A small image VAE, trained from scratch: encoder patch size [8, 8].
Rows from block 3 of the encoder, named by matrix and row number. Rows with one number belong to one attention dimension. Each number is 50 + 15 x the weight over its row's rms, rounded and kept within 0 to 99. All counts start at 0. After the name is the row's rms in percent of the matrix's.
# q: attention query (encoder.blocks.3.attn.q.weight, 256x256), inputs 128-255
# k: attention key (encoder.blocks.3.attn.k.weight, 256x256), inputs 128-255
q.109 110:50 64 46 55 71 52 57 33 25 53 38 60 35 39 80 73 41 38 47 40 51 60 56 44 14 53 38 31 67 47 55 67 49 43 08 59 58 57 48 43 45 41 35 55 37 66 66 29 43 52 60 43 63 46 41 64 50 34 40 39 80 56 56 50 51 42 19 69 42 65 46 49 53 90 63 46 20 47 52 38 59 73 54 60 66 30 53 33 74 50 64 43 61 44 43 57 34 55 44 28 47 27 51 60 25 44 59 32 64 50 29 37 42 67 74 64 76 58 55 68 87 51 32 47 52 51 28 12
k.109 103:34 28 69 45 65 31 40 45 21 53 58 68 38 31 63 54 60 55 52 55 47 40 18 41 56 39 72 64 62 30 59 36 24 58 19 49 47 30 48 21 46 49 44 48 57 51 60 83 71 76 47 38 51 34 52 43 74 41 68 53 62 47 36 86 59 61 23 63 58 63 61 64 54 28 50 56 37 50 54 49 55 29 49 19 37 54 38 49 42 55 28 63 43 51 63 51 49 67 37 49 39 74 47 59 53 50 63 53 26 45 57 40 48 39 58 62 42 30 84 58 33 40 49 52 59 45 88 47
q.110 108:91 43 47 32 53 49 41 42 35 51 69 32 42 44 57 54 68 46 74 68 44 59 57 39 59 42 60 32 22 37 36 47 46 30 31 67 45 63 66 57 57 34 51 60 46 51 42 25 76 29 29 38 54 65 42 67 50 39 77 55 57 88 49 35 42 44 69 68 49 14 61 32 54 78 57 47 41 63 49 63 55 56 56 74 56 57 58 57 48 33 52 36 56 57 65 39 72 33 63 40 55 53 43 46 31 62 55 55 66 31 55 64 56 44 23 31 71 33 47 53 49 39 52 57 53 32 37 80
k.110 099:41 76 62 28 71 69 59 34 52 19 73 26 33 57 68 36 55 54 70 35 54 59 39 41 37 40 48 32 19 46 69 61 56 39 72 38 44 49 14 40 37 49 65 28 55 21 43 51 67 67 73 60 22 23 63 59 31 53 23 62 41 39 48 46 35 55 67 71 74 29 55 10 65 42 34 56 56 41 44 50 45 50 47 49 46 40 48 57 44 50 53 54 35 74 67 38 67 29 61 84 43 64 56 71 54 60 86 32 57 60 38 42 54 45 38 52 30 49 48 52 26 43 50 64 55 33 48 19
q.111 093:34 47 73 46 61 64 53 50 48 41 75 46 49 37 78 55 52 31 20 46 49 71 33 43 49 30 54 76 41 69 76 28 69 65 64 52 60 34 59 64 37 39 53 25 77 49 49 43 49 47 75 79 51 32 76 55 47 62 58 46 64 90 43 39 34 53 37 44 38 62 92 38 55 45 68 73 11 35 28 43 70 45 43 37 50 45 36 69 53 54 44 46 70 54 48 53 58 65 57 53 31 57 65 39 71 54 56 32 60 28 41 50 56 66 25 61 65 64 39 39 57 33 50 13 46 42 75 56
k.111 096:69 59 53 31 27 61 59 68 59 27 39 33 41 57 63 41 57 63 54 63 53 61 67 56 32 61 48 32 40 41 43 74 53 64 56 47 67 59 52 69 57 31 25 32 47 49 48 55 57 47 57 47 64 54 20 53 79 35 58 58 65 68 37 60 66 51 57 53 55 25 51 50 43 30 52 49 36 45 79 56 25 64 51 23 45 71 48 81 45 31 58 58 83 47 66 48 45 33 66 73 38 47 53 77 87 47 66 74 60 65 79 65 56 36 15 55 42 29 30 66 53 74 76 63 74 55 41 49
q.112 102:49 47 46 30 72 49 35 67 63 37 68 26 47 55 68 30 47 32 53 63 60 68 38 65 73 50 52 83 48 69 30 37 49 41 41 65 82 72 47 45 40 47 61 42 52 49 77 66 70 36 41 58 57 29 57 36 40 52 66 33 53 61 61 46 38 64 72 63 02 47 52 55 48 44 41 67 48 65 49 80 23 34 31 56 60 67 61 52 57 56 18 40 48 66 39 60 53 62 42 52 56 35 70 61 22 44 39 52 50 24 21 45 50 55 52 56 43 24 45 41 32 60 42 37 41 78 57 18
k.112 106:91 59 51 70 55 78 38 60 45 28 41 50 56 59 49 31 51 71 43 63 24 20 55 31 31 55 53 49 56 49 66 39 37 49 53 30 46 57 37 56 84 34 56 65 39 64 48 40 50 20 30 50 33 74 52 47 51 53 65 70 63 72 59 67 64 73 52 53 58 45 62 47 59 74 41 34 85 54 54 33 51 68 83 27 10 54 37 61 65 33 49 55 25 47 67 46 47 53 61 35 57 53 48 50 59 43 28 67 64 65 41 66 37 36 38 53 40 65 31 13 56 45 65 21 41 18 22 53
q.113 108:52 80 33 52 41 69 36 58 53 47 24 60 33 66 43 44 60 47 65 41 35 47 68 44 65 49 44 60 59 60 52 46 39 32 67 71 60 62 37 69 49 40 54 26 46 56 52 38 48 21 86 49 71 32 77 70 58 68 22 45 51 60 32 34 51 54 30 39 53 88 60 30 55 52 57 54 66 48 41 50 25 73 03 59 47 47 59 39 82 66 64 34 50 78 56 63 71 51 52 67 50 56 50 51 43 47 34 40 62 41 52 27 57 42 50 57 44 79 68 47 45 67 35 60 41 42 33 40
k.113 113:73 46 37 64 64 50 39 60 38 38 64 68 35 46 67 46 69 58 53 43 45 71 62 29 41 23 47 25 60 46 75 37 49 39 61 57 40 52 64 37 40 68 44 59 05 62 35 38 54 46 52 48 61 70 73 49 48 61 37 40 65 50 39 67 66 49 42 59 51 41 41 63 43 32 45 60 43 48 42 40 44 40 64 36 76 31 37 20 45 71 31 55 57 13 75 55 36 55 54 40 46 53 60 01 58 39 54 47 72 47 66 45 54 46 58 44 44 64 37 48 35 50 22 54 30 46 57 44
q.114 105:40 40 51 66 51 42 44 41 32 47 71 55 14 68 52 39 61 57 64 67 59 63 66 43 50 47 47 47 35 51 36 53 28 44 22 69 29 69 55 70 50 59 52 49 37 17 58 54 32 38 28 36 71 47 65 39 57 61 34 38 61 74 66 68 47 39 30 37 46 52 73 34 38 38 65 69 40 53 37 71 59 30 53 40 70 42 54 32 66 49 54 37 33 46 65 47 58 46 49 48 58 33 54 59 44 51 45 72 58 41 43 31 59 69 53 27 65 58 17 25 27 60 42 54 53 29 50 44
k.114 103:59 36 69 32 40 29 46 66 55 09 59 66 37 40 62 35 70 55 39 49 40 56 52 75 60 33 56 66 62 57 69 46 45 40 18 59 60 50 63 40 32 79 41 42 50 59 44 22 53 50 80 37 49 35 57 45 61 65 27 17 38 57 54 71 68 63 50 70 50 62 68 28 47 46 51 51 69 57 46 53 88 44 45 29 46 79 50 41 51 39 48 51 60 48 68 58 53 66 62 59 72 43 54 39 61 60 49 35 55 78 51 51 44 51 46 62 68 72 57 41 46 61 38 66 38 30 28 34
q.115 106:82 27 67 64 33 65 26 66 67 68 56 64 75 17 42 57 98 48 31 49 28 16 49 47 52 56 29 35 33 56 14 21 49 67 73 36 60 58 41 52 19 57 59 47 44 42 49 31 71 48 70 39 39 62 23 62 26 16 50 54 47 64 51 47 37 44 54 55 60 48 39 61 28 36 51 59 34 45 52 39 47 67 41 22 59 53 50 33 55 61 74 45 63 52 69 34 54 60 24 71 62 37 47 56 50 72 55 44 24 47 68 48 52 44 48 63 49 55 38 57 65 27 59 50 35 47 61 47
k.115 105:59 88 37 75 47 60 58 55 66 42 22 45 78 74 58 70 63 56 57 52 62 74 48 55 43 46 66 53 64 71 70 49 28 38 56 55 71 22 36 79 45 42 45 50 65 37 41 55 27 50 22 49 19 35 46 69 39 41 54 23 50 36 37 48 59 56 35 49 58 65 23 22 43 46 46 50 46 53 39 36 53 42 54 48 48 45 41 61 50 55 62 29 61 67 39 29 71 46 71 35 50 49 47 24 61 56 13 65 31 47 65 77 59 76 46 61 61 24 49 54 59 45 49 34 56 30 68 45
q.116 096:52 65 33 40 44 52 39 59 63 51 42 08 42 46 70 43 68 28 82 62 39 55 47 46 48 43 49 54 70 48 69 36 58 52 57 48 26 40 46 52 53 63 57 45 35 40 55 44 64 11 70 62 52 55 41 43 65 49 58 65 56 49 53 36 40 73 57 39 41 40 54 65 68 68 60 60 58 45 70 69 67 55 76 53 62 65 39 57 34 46 28 37 52 37 57 23 86 42 72 32 41 41 39 24 50 45 59 64 72 53 76 35 43 69 48 42 56 33 35 66 38 43 36 76 55 27 55 58
k.116 098:69 52 44 54 63 42 46 54 45 50 59 31 43 35 74 30 80 34 44 66 40 63 96 63 35 48 57 38 31 65 40 74 44 44 47 74 50 70 46 26 48 71 40 49 28 37 39 55 62 20 59 67 56 40 47 64 31 64 60 69 21 39 43 36 50 66 61 42 63 32 47 39 49 50 62 42 45 33 57 43 66 61 56 54 36 60 58 49 48 26 59 56 21 29 36 60 54 57 42 57 56 65 45 58 50 63 50 78 50 46 40 22 63 25 38 36 54 54 22 56 30 46 66 55 36 31 06 51
q.117 100:48 64 66 66 54 58 37 39 62 64 13 56 62 40 46 54 38 66 55 58 50 66 93 57 49 49 34 49 50 30 50 55 52 77 45 45 26 43 38 44 18 70 74 50 36 46 43 27 28 53 44 37 62 64 47 30 56 22 52 42 30 72 52 37 57 72 58 66 34 68 52 45 43 68 43 42 28 51 34 26 58 37 50 57 39 58 70 29 49 50 67 49 24 99 39 45 28 54 62 40 62 54 70 47 47 56 52 33 31 68 68 23 57 34 47 56 47 41 67 51 44 72 76 50 36 81 44 19
k.117 101:23 50 71 43 11 52 26 55 73 64 48 61 74 32 53 49 46 80 49 11 56 64 61 51 29 24 47 35 42 58 44 40 45 61 45 50 59 57 29 36 37 59 43 45 44 33 47 57 45 70 54 48 77 59 66 52 37 36 41 35 40 56 45 40 35 48 44 42 38 69 76 28 81 53 26 80 44 58 76 53 58 60 80 47 61 20 45 41 52 67 13 55 46 54 38 48 61 80 66 33 25 69 45 29 48 53 38 57 58 53 53 58 48 51 28 38 35 37 47 44 49 65 43 52 28 35 38 45
q.118 108:72 66 62 69 29 47 46 46 71 36 75 40 36 48 57 48 60 50 58 48 36 63 55 53 48 50 32 67 58 48 50 53 36 69 66 50 43 66 52 49 23 69 58 87 58 45 75 75 68 31 46 71 53 18 81 36 86 74 62 56 44 67 48 71 66 43 31 43 48 44 38 40 66 50 58 66 57 38 49 20 43 51 61 74 61 53 41 58 31 70 34 53 69 28 37 42 46 63 60 53 55 54 62 40 52 37 42 43 28 60 71 39 49 30 39 27 43 76 60 30 55 34 50 68 50 44 53 67
k.118 102:39 45 64 32 68 28 48 42 22 49 63 28 46 60 53 56 21 58 73 79 41 41 69 35 41 40 56 44 59 85 51 49 56 37 65 47 67 51 62 33 53 46 36 48 54 70 40 52 80 33 55 63 38 27 69 66 69 30 42 27 38 65 52 65 50 62 83 81 50 37 46 66 31 53 54 56 53 64 49 59 77 34 37 51 48 22 36 54 46 09 52 39 36 22 23 27 28 38 51 49 51 61 57 52 51 69 37 45 52 57 25 09 59 71 74 69 45 42 50 60 63 68 48 43 31 50 56 40
q.119 107:36 53 39 53 41 58 63 58 49 61 28 44 24 40 50 67 22 61 71 63 67 61 50 43 45 31 40 56 70 49 20 53 70 43 45 68 48 19 50 59 58 73 72 48 61 38 84 50 78 33 39 51 30 65 40 69 45 39 36 50 32 38 62 42 27 45 59 46 48 30 49 45 66 53 46 26 73 58 69 34 68 17 62 77 49 38 66 48 66 68 10 57 40 64 71 47 56 54 39 54 46 46 63 46 55 39 52 61 48 56 62 63 42 30 62 38 27 52 48 54 60 37 37 18 47 63 72 35
k.119 111:83 37 37 61 65 47 73 34 54 70 45 69 53 23 72 46 35 35 59 78 33 39 59 56 26 60 69 61 62 65 40 43 36 72 51 56 50 27 55 18 57 63 49 77 24 52 48 72 57 64 32 40 68 61 47 44 63 21 53 44 31 68 37 39 22 26 28 69 44 36 56 44 56 37 41 46 36 51 44 30 49 45 57 56 65 33 53 82 53 45 10 85 60 58 47 51 54 62 80 18 69 65 44 38 39 56 39 34 35 32 28 54 54 19 26 71 30 65 63 64 39 46 55 39 54 45 34 12
q.120 101:59 57 39 34 26 30 66 42 27 53 33 65 28 42 62 46 27 39 54 60 45 58 32 70 59 60 36 65 37 57 22 48 37 47 50 56 44 63 63 55 86 40 58 63 60 45 73 55 33 55 25 37 33 34 57 65 57 37 44 66 54 55 75 53 57 28 34 51 78 99 39 40 42 24 34 48 38 66 38 49 70 66 78 36 29 66 52 61 50 63 29 63 35 67 46 18 62 42 63 66 43 50 49 53 44 45 29 51 47 60 45 54 57 57 38 63 37 58 38 42 75 62 43 46 39 48 44 02
k.120 102:55 03 40 78 43 61 78 51 73 33 42 45 55 53 61 69 21 36 56 50 58 32 36 61 44 60 41 36 45 38 56 34 56 50 47 40 43 62 57 53 71 83 65 60 82 51 52 47 58 66 39 66 68 40 74 43 42 21 61 73 49 56 52 44 26 51 45 63 66 50 44 64 58 46 44 54 38 31 39 41 57 57 47 16 45 39 51 34 45 52 28 36 40 61 47 19 47 83 30 66 71 52 52 54 27 51 52 43 67 60 44 36 40 50 42 55 47 40 75 38 37 39 55 35 54 48 45 61
q.121 102:41 45 32 59 27 42 43 45 25 74 60 58 50 57 55 47 50 46 40 64 35 45 58 37 70 44 29 49 68 38 58 71 41 32 43 63 60 57 68 27 52 74 20 54 39 74 11 58 46 64 48 51 43 74 41 57 45 47 65 58 49 61 44 52 36 99 43 50 58 58 34 55 35 38 57 17 64 42 65 51 31 21 77 44 61 66 77 34 35 55 62 50 38 47 61 58 64 71 59 50 53 30 53 75 69 62 56 75 47 55 74 28 55 44 65 73 39 26 37 60 32 71 52 30 44 79 55 33
k.121 101:43 50 47 55 77 62 50 48 30 50 49 64 54 48 29 34 53 67 45 32 54 28 44 43 34 63 23 90 66 35 62 33 53 62 71 44 56 47 37 48 43 40 57 66 42 72 17 42 58 58 45 33 56 17 58 57 34 59 62 41 35 49 76 63 55 72 40 33 62 46 21 35 56 52 55 69 72 52 65 56 45 46 59 59 56 45 51 23 53 72 44 54 55 53 53 45 65 49 71 36 52 38 44 42 38 84 12 50 49 47 56 64 52 69 47 65 68 67 19 28 77 66 63 55 19 40 60 48
q.122 098:51 64 69 37 67 36 58 66 33 34 44 32 51 81 11 35 62 57 51 49 15 64 52 43 37 48 45 29 61 28 45 65 42 60 56 48 32 58 59 63 77 38 39 42 32 52 49 25 52 33 45 62 52 74 52 64 66 59 46 57 56 60 73 49 21 56 48 52 43 46 54 61 55 48 62 37 36 66 43 48 71 77 46 38 54 42 33 40 58 44 38 75 49 60 14 51 28 36 38 40 54 23 59 80 37 47 50 64 52 57 47 25 62 53 49 66 39 35 55 69 20 27 35 58 34 33 23 61
k.122 098:45 34 29 52 45 69 52 74 60 69 80 47 54 51 34 64 60 54 55 21 39 19 40 49 50 62 57 74 32 41 45 79 44 82 68 65 26 39 53 52 34 28 75 53 56 34 62 34 38 63 76 59 37 65 90 38 49 43 37 45 42 58 61 22 35 50 90 62 66 39 51 35 37 43 53 50 39 45 65 56 26 38 59 66 46 54 50 60 62 13 63 70 56 53 74 68 43 25 37 43 63 74 43 42 58 64 48 47 58 64 44 35 31 73 51 44 59 54 46 64 55 42 63 55 46 53 37 42
q.123 102:33 81 39 44 09 51 57 41 65 51 63 62 40 42 58 58 31 50 68 51 61 40 39 52 50 53 63 62 51 23 57 60 39 44 34 46 45 70 47 52 72 55 43 60 33 59 65 51 61 82 51 14 58 35 54 49 13 43 73 38 36 50 65 62 64 33 44 47 73 27 56 67 57 39 48 79 43 39 72 66 44 56 75 52 31 37 40 63 45 54 58 39 60 55 22 52 46 38 66 47 53 46 52 36 20 32 46 68 08 49 45 60 46 49 87 31 73 65 75 69 55 48 53 42 56 57 22 18
k.123 096:48 63 82 44 47 41 50 53 50 69 52 51 44 23 40 59 49 23 57 29 66 49 42 60 34 55 48 16 66 51 25 51 24 36 61 45 47 44 73 53 76 64 67 54 59 59 51 45 62 57 53 61 43 35 52 61 73 60 45 45 58 60 40 63 48 32 39 66 40 44 53 68 32 61 27 61 73 55 35 64 52 71 29 55 38 40 35 91 49 59 33 55 09 44 49 57 26 93 15 47 68 74 56 51 54 31 39 58 67 57 35 45 36 59 66 48 39 31 23 57 52 34 35 34 63 17 48 37
q.124 094:65 50 57 64 42 36 72 44 38 20 40 54 55 35 54 22 65 55 56 55 20 60 62 52 40 46 41 56 69 25 71 25 41 26 44 61 78 78 51 44 75 57 50 60 12 51 70 28 16 57 76 77 35 39 53 62 17 38 44 65 29 30 45 59 38 57 34 54 38 41 47 44 38 48 65 88 47 35 66 52 75 27 62 59 19 58 47 76 73 37 58 58 48 45 32 56 58 81 37 67 62 50 47 55 50 28 51 53 59 11 37 36 19 60 65 62 34 46 45 59 55 48 31 54 53 44 68 68
k.124 094:61 58 56 42 40 21 45 44 55 58 34 44 40 58 51 72 53 68 82 36 73 55 59 56 32 66 69 54 19 60 39 63 44 42 60 32 55 20 51 58 70 53 42 39 62 61 50 63 44 57 40 39 65 39 40 54 51 43 94 73 29 15 56 26 35 33 43 48 64 28 54 49 47 68 80 49 70 39 57 42 67 64 42 38 20 46 42 70 17 47 59 56 45 33 52 68 75 58 33 77 76 41 65 34 39 18 78 36 47 47 44 54 24 30 39 42 63 36 40 54 41 74 60 34 62 56 38 60
q.125 096:62 35 53 47 45 57 56 45 66 54 41 75 31 58 47 49 42 48 58 71 51 35 51 62 31 36 53 52 54 61 46 68 51 59 50 61 37 74 39 49 70 61 61 35 38 35 26 34 55 50 45 42 48 60 22 54 29 34 40 54 49 43 30 49 47 71 37 39 60 50 34 23 68 52 53 52 61 64 54 56 49 75 37 39 37 21 75 30 57 54 61 69 30 59 32 44 56 66 54 50 92 90 84 30 42 88 43 30 42 65 59 37 63 44 66 41 53 51 61 39 36 62 73 61 31 58 43 50
k.125 093:24 57 35 52 53 40 36 52 47 80 64 30 52 45 42 66 37 36 26 37 53 71 43 29 63 38 56 70 44 63 73 34 45 30 60 33 34 56 57 32 22 41 31 66 42 58 68 37 13 30 50 49 52 79 59 60 29 50 60 38 49 53 08 46 42 40 23 51 56 65 47 34 49 22 35 81 44 35 40 48 69 59 56 69 71 72 54 36 51 39 43 60 71 47 83 39 40 44 24 16 46 58 60 58 76 19 50 51 43 47 43 61 39 31 70 46 48 32 28 42 51 50 85 36 71 79 71 38
q.126 093:54 40 51 47 21 48 69 65 35 43 32 50 29 54 62 45 62 66 42 74 45 42 65 42 60 64 67 65 28 24 25 59 40 63 39 57 45 21 52 26 82 81 52 45 46 42 32 51 79 68 45 52 50 47 42 51 70 40 57 75 34 53 48 39 35 35 45 29 32 45 57 59 53 35 46 50 58 53 62 40 68 45 10 35 56 34 54 45 32 65 60 71 34 31 44 54 63 62 40 38 62 45 58 50 66 70 28 32 72 43 46 56 59 46 56 50 59 17 49 54 61 47 80 66 45 65 24 52
k.126 100:53 84 25 45 53 66 75 40 37 65 72 45 67 43 25 81 44 55 42 25 53 46 48 45 03 51 49 42 48 71 60 28 71 36 64 53 58 45 60 67 44 51 43 36 42 71 44 57 41 72 67 59 59 64 89 66 44 61 52 62 50 68 51 58 45 60 62 53 52 62 15 65 42 42 26 49 38 76 73 53 35 51 50 38 31 80 68 53 60 71 34 55 39 69 57 44 44 40 40 41 68 53 39 41 86 60 46 41 39 54 32 60 54 62 49 51 26 56 61 44 43 63 57 49 61 60 41 35
q.127 105:76 38 59 51 42 47 38 09 90 38 60 38 56 53 49 61 63 51 60 45 71 33 43 51 62 37 64 65 51 57 51 54 54 51 54 22 60 67 89 29 52 57 39 28 63 43 42 37 81 60 54 39 55 26 52 64 50 37 26 44 44 44 60 49 64 45 45 39 45 78 61 89 67 49 37 85 27 52 50 20 58 40 51 53 42 69 53 43 34 26 46 77 80 48 62 45 35 57 45 41 50 66 31 57 48 48 48 33 40 71 30 73 36 54 26 41 49 57 50 28 71 60 61 51 58 39 38 38
k.127 106:39 40 49 65 58 31 75 46 36 32 55 60 48 59 56 46 31 58 67 87 31 46 49 28 46 56 53 24 52 62 34 57 45 50 55 51 81 78 53 45 73 50 49 52 71 22 36 63 47 43 77 52 51 33 56 71 59 74 46 63 54 37 40 68 17 79 78 58 28 59 46 48 38 50 40 45 42 47 73 41 47 47 42 49 51 66 46 29 78 50 45 45 57 16 30 49 34 64 38 88 44 40 57 48 34 40 75 42 23 28 54 61 38 76 43 76 18 60 66 98 29 50 48 37 68 47 61 61
q.128 094:66 36 30 52 70 46 51 59 47 56 57 46 68 59 66 49 54 30 54 33 34 60 46 38 38 24 56 24 69 22 64 49 56 70 76 42 31 51 38 31 44 77 18 39 43 59 58 40 68 29 48 53 54 50 42 53 58 13 60 38 62 61 63 77 42 52 49 51 55 72 47 44 31 55 58 53 46 63 50 62 37 42 30 46 35 57 65 42 22 64 61 43 43 40 67 49 66 71 51 28 36 30 32 66 55 39 38 78 46 71 56 44 60 58 69 55 62 69 47 34 36 39 23 47 52 50 15 48
k.128 095:63 39 38 44 58 51 47 43 75 48 44 36 54 59 59 66 34 67 74 67 44 28 56 72 50 38 56 62 48 64 57 56 60 28 72 41 47 39 37 39 53 44 34 74 16 42 51 46 69 14 49 49 47 53 34 58 49 35 55 65 58 45 52 50 47 48 66 37 71 39 30 59 59 79 66 46 28 43 64 27 34 35 55 40 61 50 63 56 48 70 31 41 40 57 63 21 50 42 61 45 45 54 63 54 14 43 85 55 42 81 52 26 57 49 44 63 62 38 56 70 64 44 63 54 53 37 59 68
q.129 098:80 45 58 61 51 49 50 40 67 46 54 81 42 48 36 29 51 34 38 40 34 34 49 38 49 21 45 74 39 48 61 61 46 08 76 63 56 67 57 57 57 39 42 40 44 41 42 51 49 58 24 52 55 37 40 49 43 46 45 54 29 40 53 39 51 57 29 36 03 74 33 80 43 43 50 60 56 63 22 24 52 68 53 53 46 59 35 70 63 66 12 66 44 50 41 83 62 64 28 44 85 81 54 76 50 49 73 70 51 45 48 55 37 34 59 43 64 42 73 42 55 62 49 76 36 65 70 56
k.129 094:48 20 69 47 39 50 47 31 42 35 49 67 27 13 57 35 55 39 56 31 41 46 26 59 72 58 39 44 69 51 57 49 86 58 59 66 62 52 30 67 35 60 33 53 61 62 71 63 69 74 51 67 72 33 09 82 40 33 65 58 55 71 26 33 36 56 53 66 44 48 77 67 20 49 61 55 16 63 70 64 52 34 44 49 53 40 67 43 64 32 54 48 58 54 54 62 43 34 34 71 52 38 39 65 62 58 50 35 49 37 46 44 60 37 34 51 34 54 62 30 63 61 41 59 45 81 47 29
q.130 105:82 13 38 43 59 51 56 70 33 49 67 43 84 57 61 31 68 23 44 61 79 47 77 47 46 30 20 75 45 42 44 55 45 45 69 45 58 41 50 35 55 49 25 57 60 34 60 54 75 18 54 45 82 45 21 47 53 71 73 81 34 59 70 64 53 68 23 28 36 60 28 69 50 61 48 43 34 92 61 63 56 44 66 36 17 77 37 56 33 73 48 32 32 74 30 33 57 56 74 51 46 71 64 52 69 31 33 57 56 70 49 39 54 57 57 51 26 52 54 71 51 50 24 50 55 42 28 77
k.130 108:62 49 60 53 55 26 63 62 77 29 61 62 50 71 47 48 40 63 62 38 51 58 46 34 35 34 70 61 44 70 57 47 53 58 52 76 36 37 52 45 39 47 33 55 42 30 31 40 66 40 67 62 51 53 42 28 32 49 59 56 53 63 83 47 66 43 67 39 55 49 53 26 75 56 53 58 39 37 48 87 59 46 56 43 76 36 51 32 42 59 31 79 78 59 56 70 37 49 27 66 66 26 51 14 50 26 61 22 46 35 39 44 31 50 22 74 56 58 64 61 39 68 58 48 50 42 50 56
q.131 097:71 75 63 73 29 55 44 76 61 29 66 39 71 31 75 37 66 50 65 62 47 36 55 23 74 44 33 74 45 58 29 48 46 62 36 27 48 53 63 47 52 74 50 57 44 48 43 55 49 50 29 46 66 94 51 72 56 69 49 63 18 58 53 61 59 37 39 46 55 66 46 50 22 79 54 46 63 44 63 46 35 26 52 48 66 49 55 43 18 37 46 39 40 29 53 40 44 35 33 26 77 58 28 27 57 71 40 53 50 26 45 62 24 47 31 36 38 43 65 45 29 28 63 73 51 53 61 51
k.131 096:68 49 58 65 37 36 53 45 48 48 50 60 62 72 44 43 72 49 74 47 34 50 18 74 70 53 38 43 44 63 61 32 66 56 47 25 61 59 66 57 36 67 35 51 51 83 53 46 56 64 60 37 51 41 60 42 49 51 42 69 42 59 72 17 43 30 62 89 29 49 51 35 59 59 52 70 73 48 82 55 61 55 47 45 45 48 62 47 56 52 64 45 56 67 59 53 23 59 48 20 55 63 15 58 60 56 38 78 49 56 39 72 72 33 42 56 66 40 30 69 47 42 48 42 66 28 64 68
q.132 099:42 36 50 45 46 40 69 53 68 56 53 37 19 45 65 43 37 56 48 61 47 25 56 37 48 48 44 28 51 59 44 40 82 54 36 78 62 67 58 59 31 84 77 33 52 36 54 54 29 43 44 21 54 35 62 69 68 60 53 40 62 38 54 20 60 55 57 47 43 61 67 63 45 72 59 43 63 58 55 42 50 58 44 49 70 54 44 60 45 69 65 39 19 38 65 48 53 26 74 53 88 59 54 27 79 63 57 43 65 46 59 38 28 31 46 41 55 72 70 61 41 47 59 78 82 62 52 33
k.132 099:65 47 42 30 41 51 62 38 48 47 42 27 60 44 44 49 53 42 48 43 54 63 08 70 59 49 36 53 70 48 66 67 38 45 49 35 49 55 77 62 76 45 73 36 49 65 52 40 21 51 57 52 53 42 32 52 58 49 73 62 56 51 25 74 69 56 35 60 32 55 55 65 29 63 38 59 64 46 22 64 28 52 33 89 54 38 46 65 34 51 67 28 99 76 54 45 48 43 56 52 62 44 59 76 56 63 43 53 42 44 59 55 29 89 59 23 29 46 53 35 43 36 41 55 42 49 35 55
q.133 093:52 60 51 71 33 57 60 70 49 62 93 22 46 46 58 30 38 40 73 56 46 53 56 46 55 72 66 54 31 42 49 42 60 66 81 81 76 41 51 62 52 45 36 57 64 45 36 47 21 52 39 53 30 78 40 22 46 66 54 60 41 66 40 62 18 80 45 39 32 42 35 42 41 38 61 41 85 55 29 42 55 29 39 55 38 71 47 34 55 56 54 37 53 33 32 58 73 77 50 65 77 42 57 64 40 44 50 63 60 46 66 46 40 53 52 46 49 46 41 33 71 47 41 61 37 35 58 34
k.133 096:45 55 63 47 67 56 31 67 35 52 52 29 34 47 39 47 53 74 36 27 28 57 35 45 49 59 58 34 50 55 23 17 60 56 36 61 48 80 59 54 57 45 23 57 48 40 50 32 81 18 65 26 59 47 25 58 34 58 65 42 72 75 61 58 42 78 49 35 76 43 47 85 44 52 66 38 58 52 44 73 30 34 75 48 52 37 64 65 53 47 46 60 44 63 71 50 39 70 42 51 36 34 36 42 70 69 38 57 70 58 86 39 60 27 50 36 35 81 40 62 47 64 48 44 68 63 28 56
q.134 105:73 52 50 74 51 65 44 61 31 42 60 54 37 35 57 61 52 69 26 59 30 33 64 73 58 60 33 45 54 35 26 03 70 65 26 71 40 35 60 66 43 58 53 57 42 31 46 56 89 25 30 51 60 47 70 42 57 50 58 49 17 49 33 31 55 52 39 34 62 25 27 41 50 55 65 16 47 39 67 49 44 40 32 52 37 58 26 17 18 55 40 60 24 32 48 70 66 61 50 51 55 51 31 24 42 57 45 26 32 45 56 52 72 55 71 56 44 53 48 56 49 52 45 29 71 66 24 36
k.134 101:61 41 39 62 39 52 36 52 38 49 36 60 52 62 62 48 46 69 61 19 52 41 33 73 25 38 46 33 22 28 27 59 59 55 51 57 61 36 54 44 54 58 54 58 51 45 62 37 35 48 75 60 44 71 68 56 49 50 72 40 65 34 40 17 83 66 43 63 46 67 48 30 45 66 39 44 69 64 37 58 51 49 33 48 50 44 48 65 48 63 39 35 32 66 55 57 56 46 60 39 39 54 38 59 35 30 70 60 59 47 49 41 38 70 29 57 53 65 55 37 50 30 56 64 34 40 48 64
q.135 089:66 61 40 45 59 69 42 58 54 20 70 17 55 38 30 38 62 61 51 30 39 53 67 35 50 38 26 47 36 69 36 44 38 51 64 43 53 54 56 78 70 36 58 37 28 64 52 54 38 54 36 35 36 60 30 45 47 48 70 45 40 70 49 46 22 45 49 64 33 61 59 30 53 66 40 30 49 62 59 63 59 41 63 27 53 43 57 70 51 44 46 32 51 63 58 54 71 36 50 37 27 40 59 57 50 23 77 57 30 43 33 51 40 35 69 47 55 54 51 57 58 61 61 54 17 72 62 57
k.135 087:35 42 31 49 51 40 51 82 58 53 45 55 86 37 56 42 51 48 48 27 60 62 66 54 52 36 42 78 78 61 39 38 67 27 72 53 46 31 48 49 32 24 71 65 64 28 87 39 72 16 35 51 47 61 32 60 58 35 35 61 53 38 53 56 38 33 63 48 50 48 70 47 61 29 49 36 23 34 32 70 45 28 33 35 46 63 54 65 27 42 42 75 57 43 46 50 29 29 43 63 48 48 30 73 65 55 45 66 52 55 65 70 74 40 52 62 78 48 59 26 70 54 97 31 52 51 42 64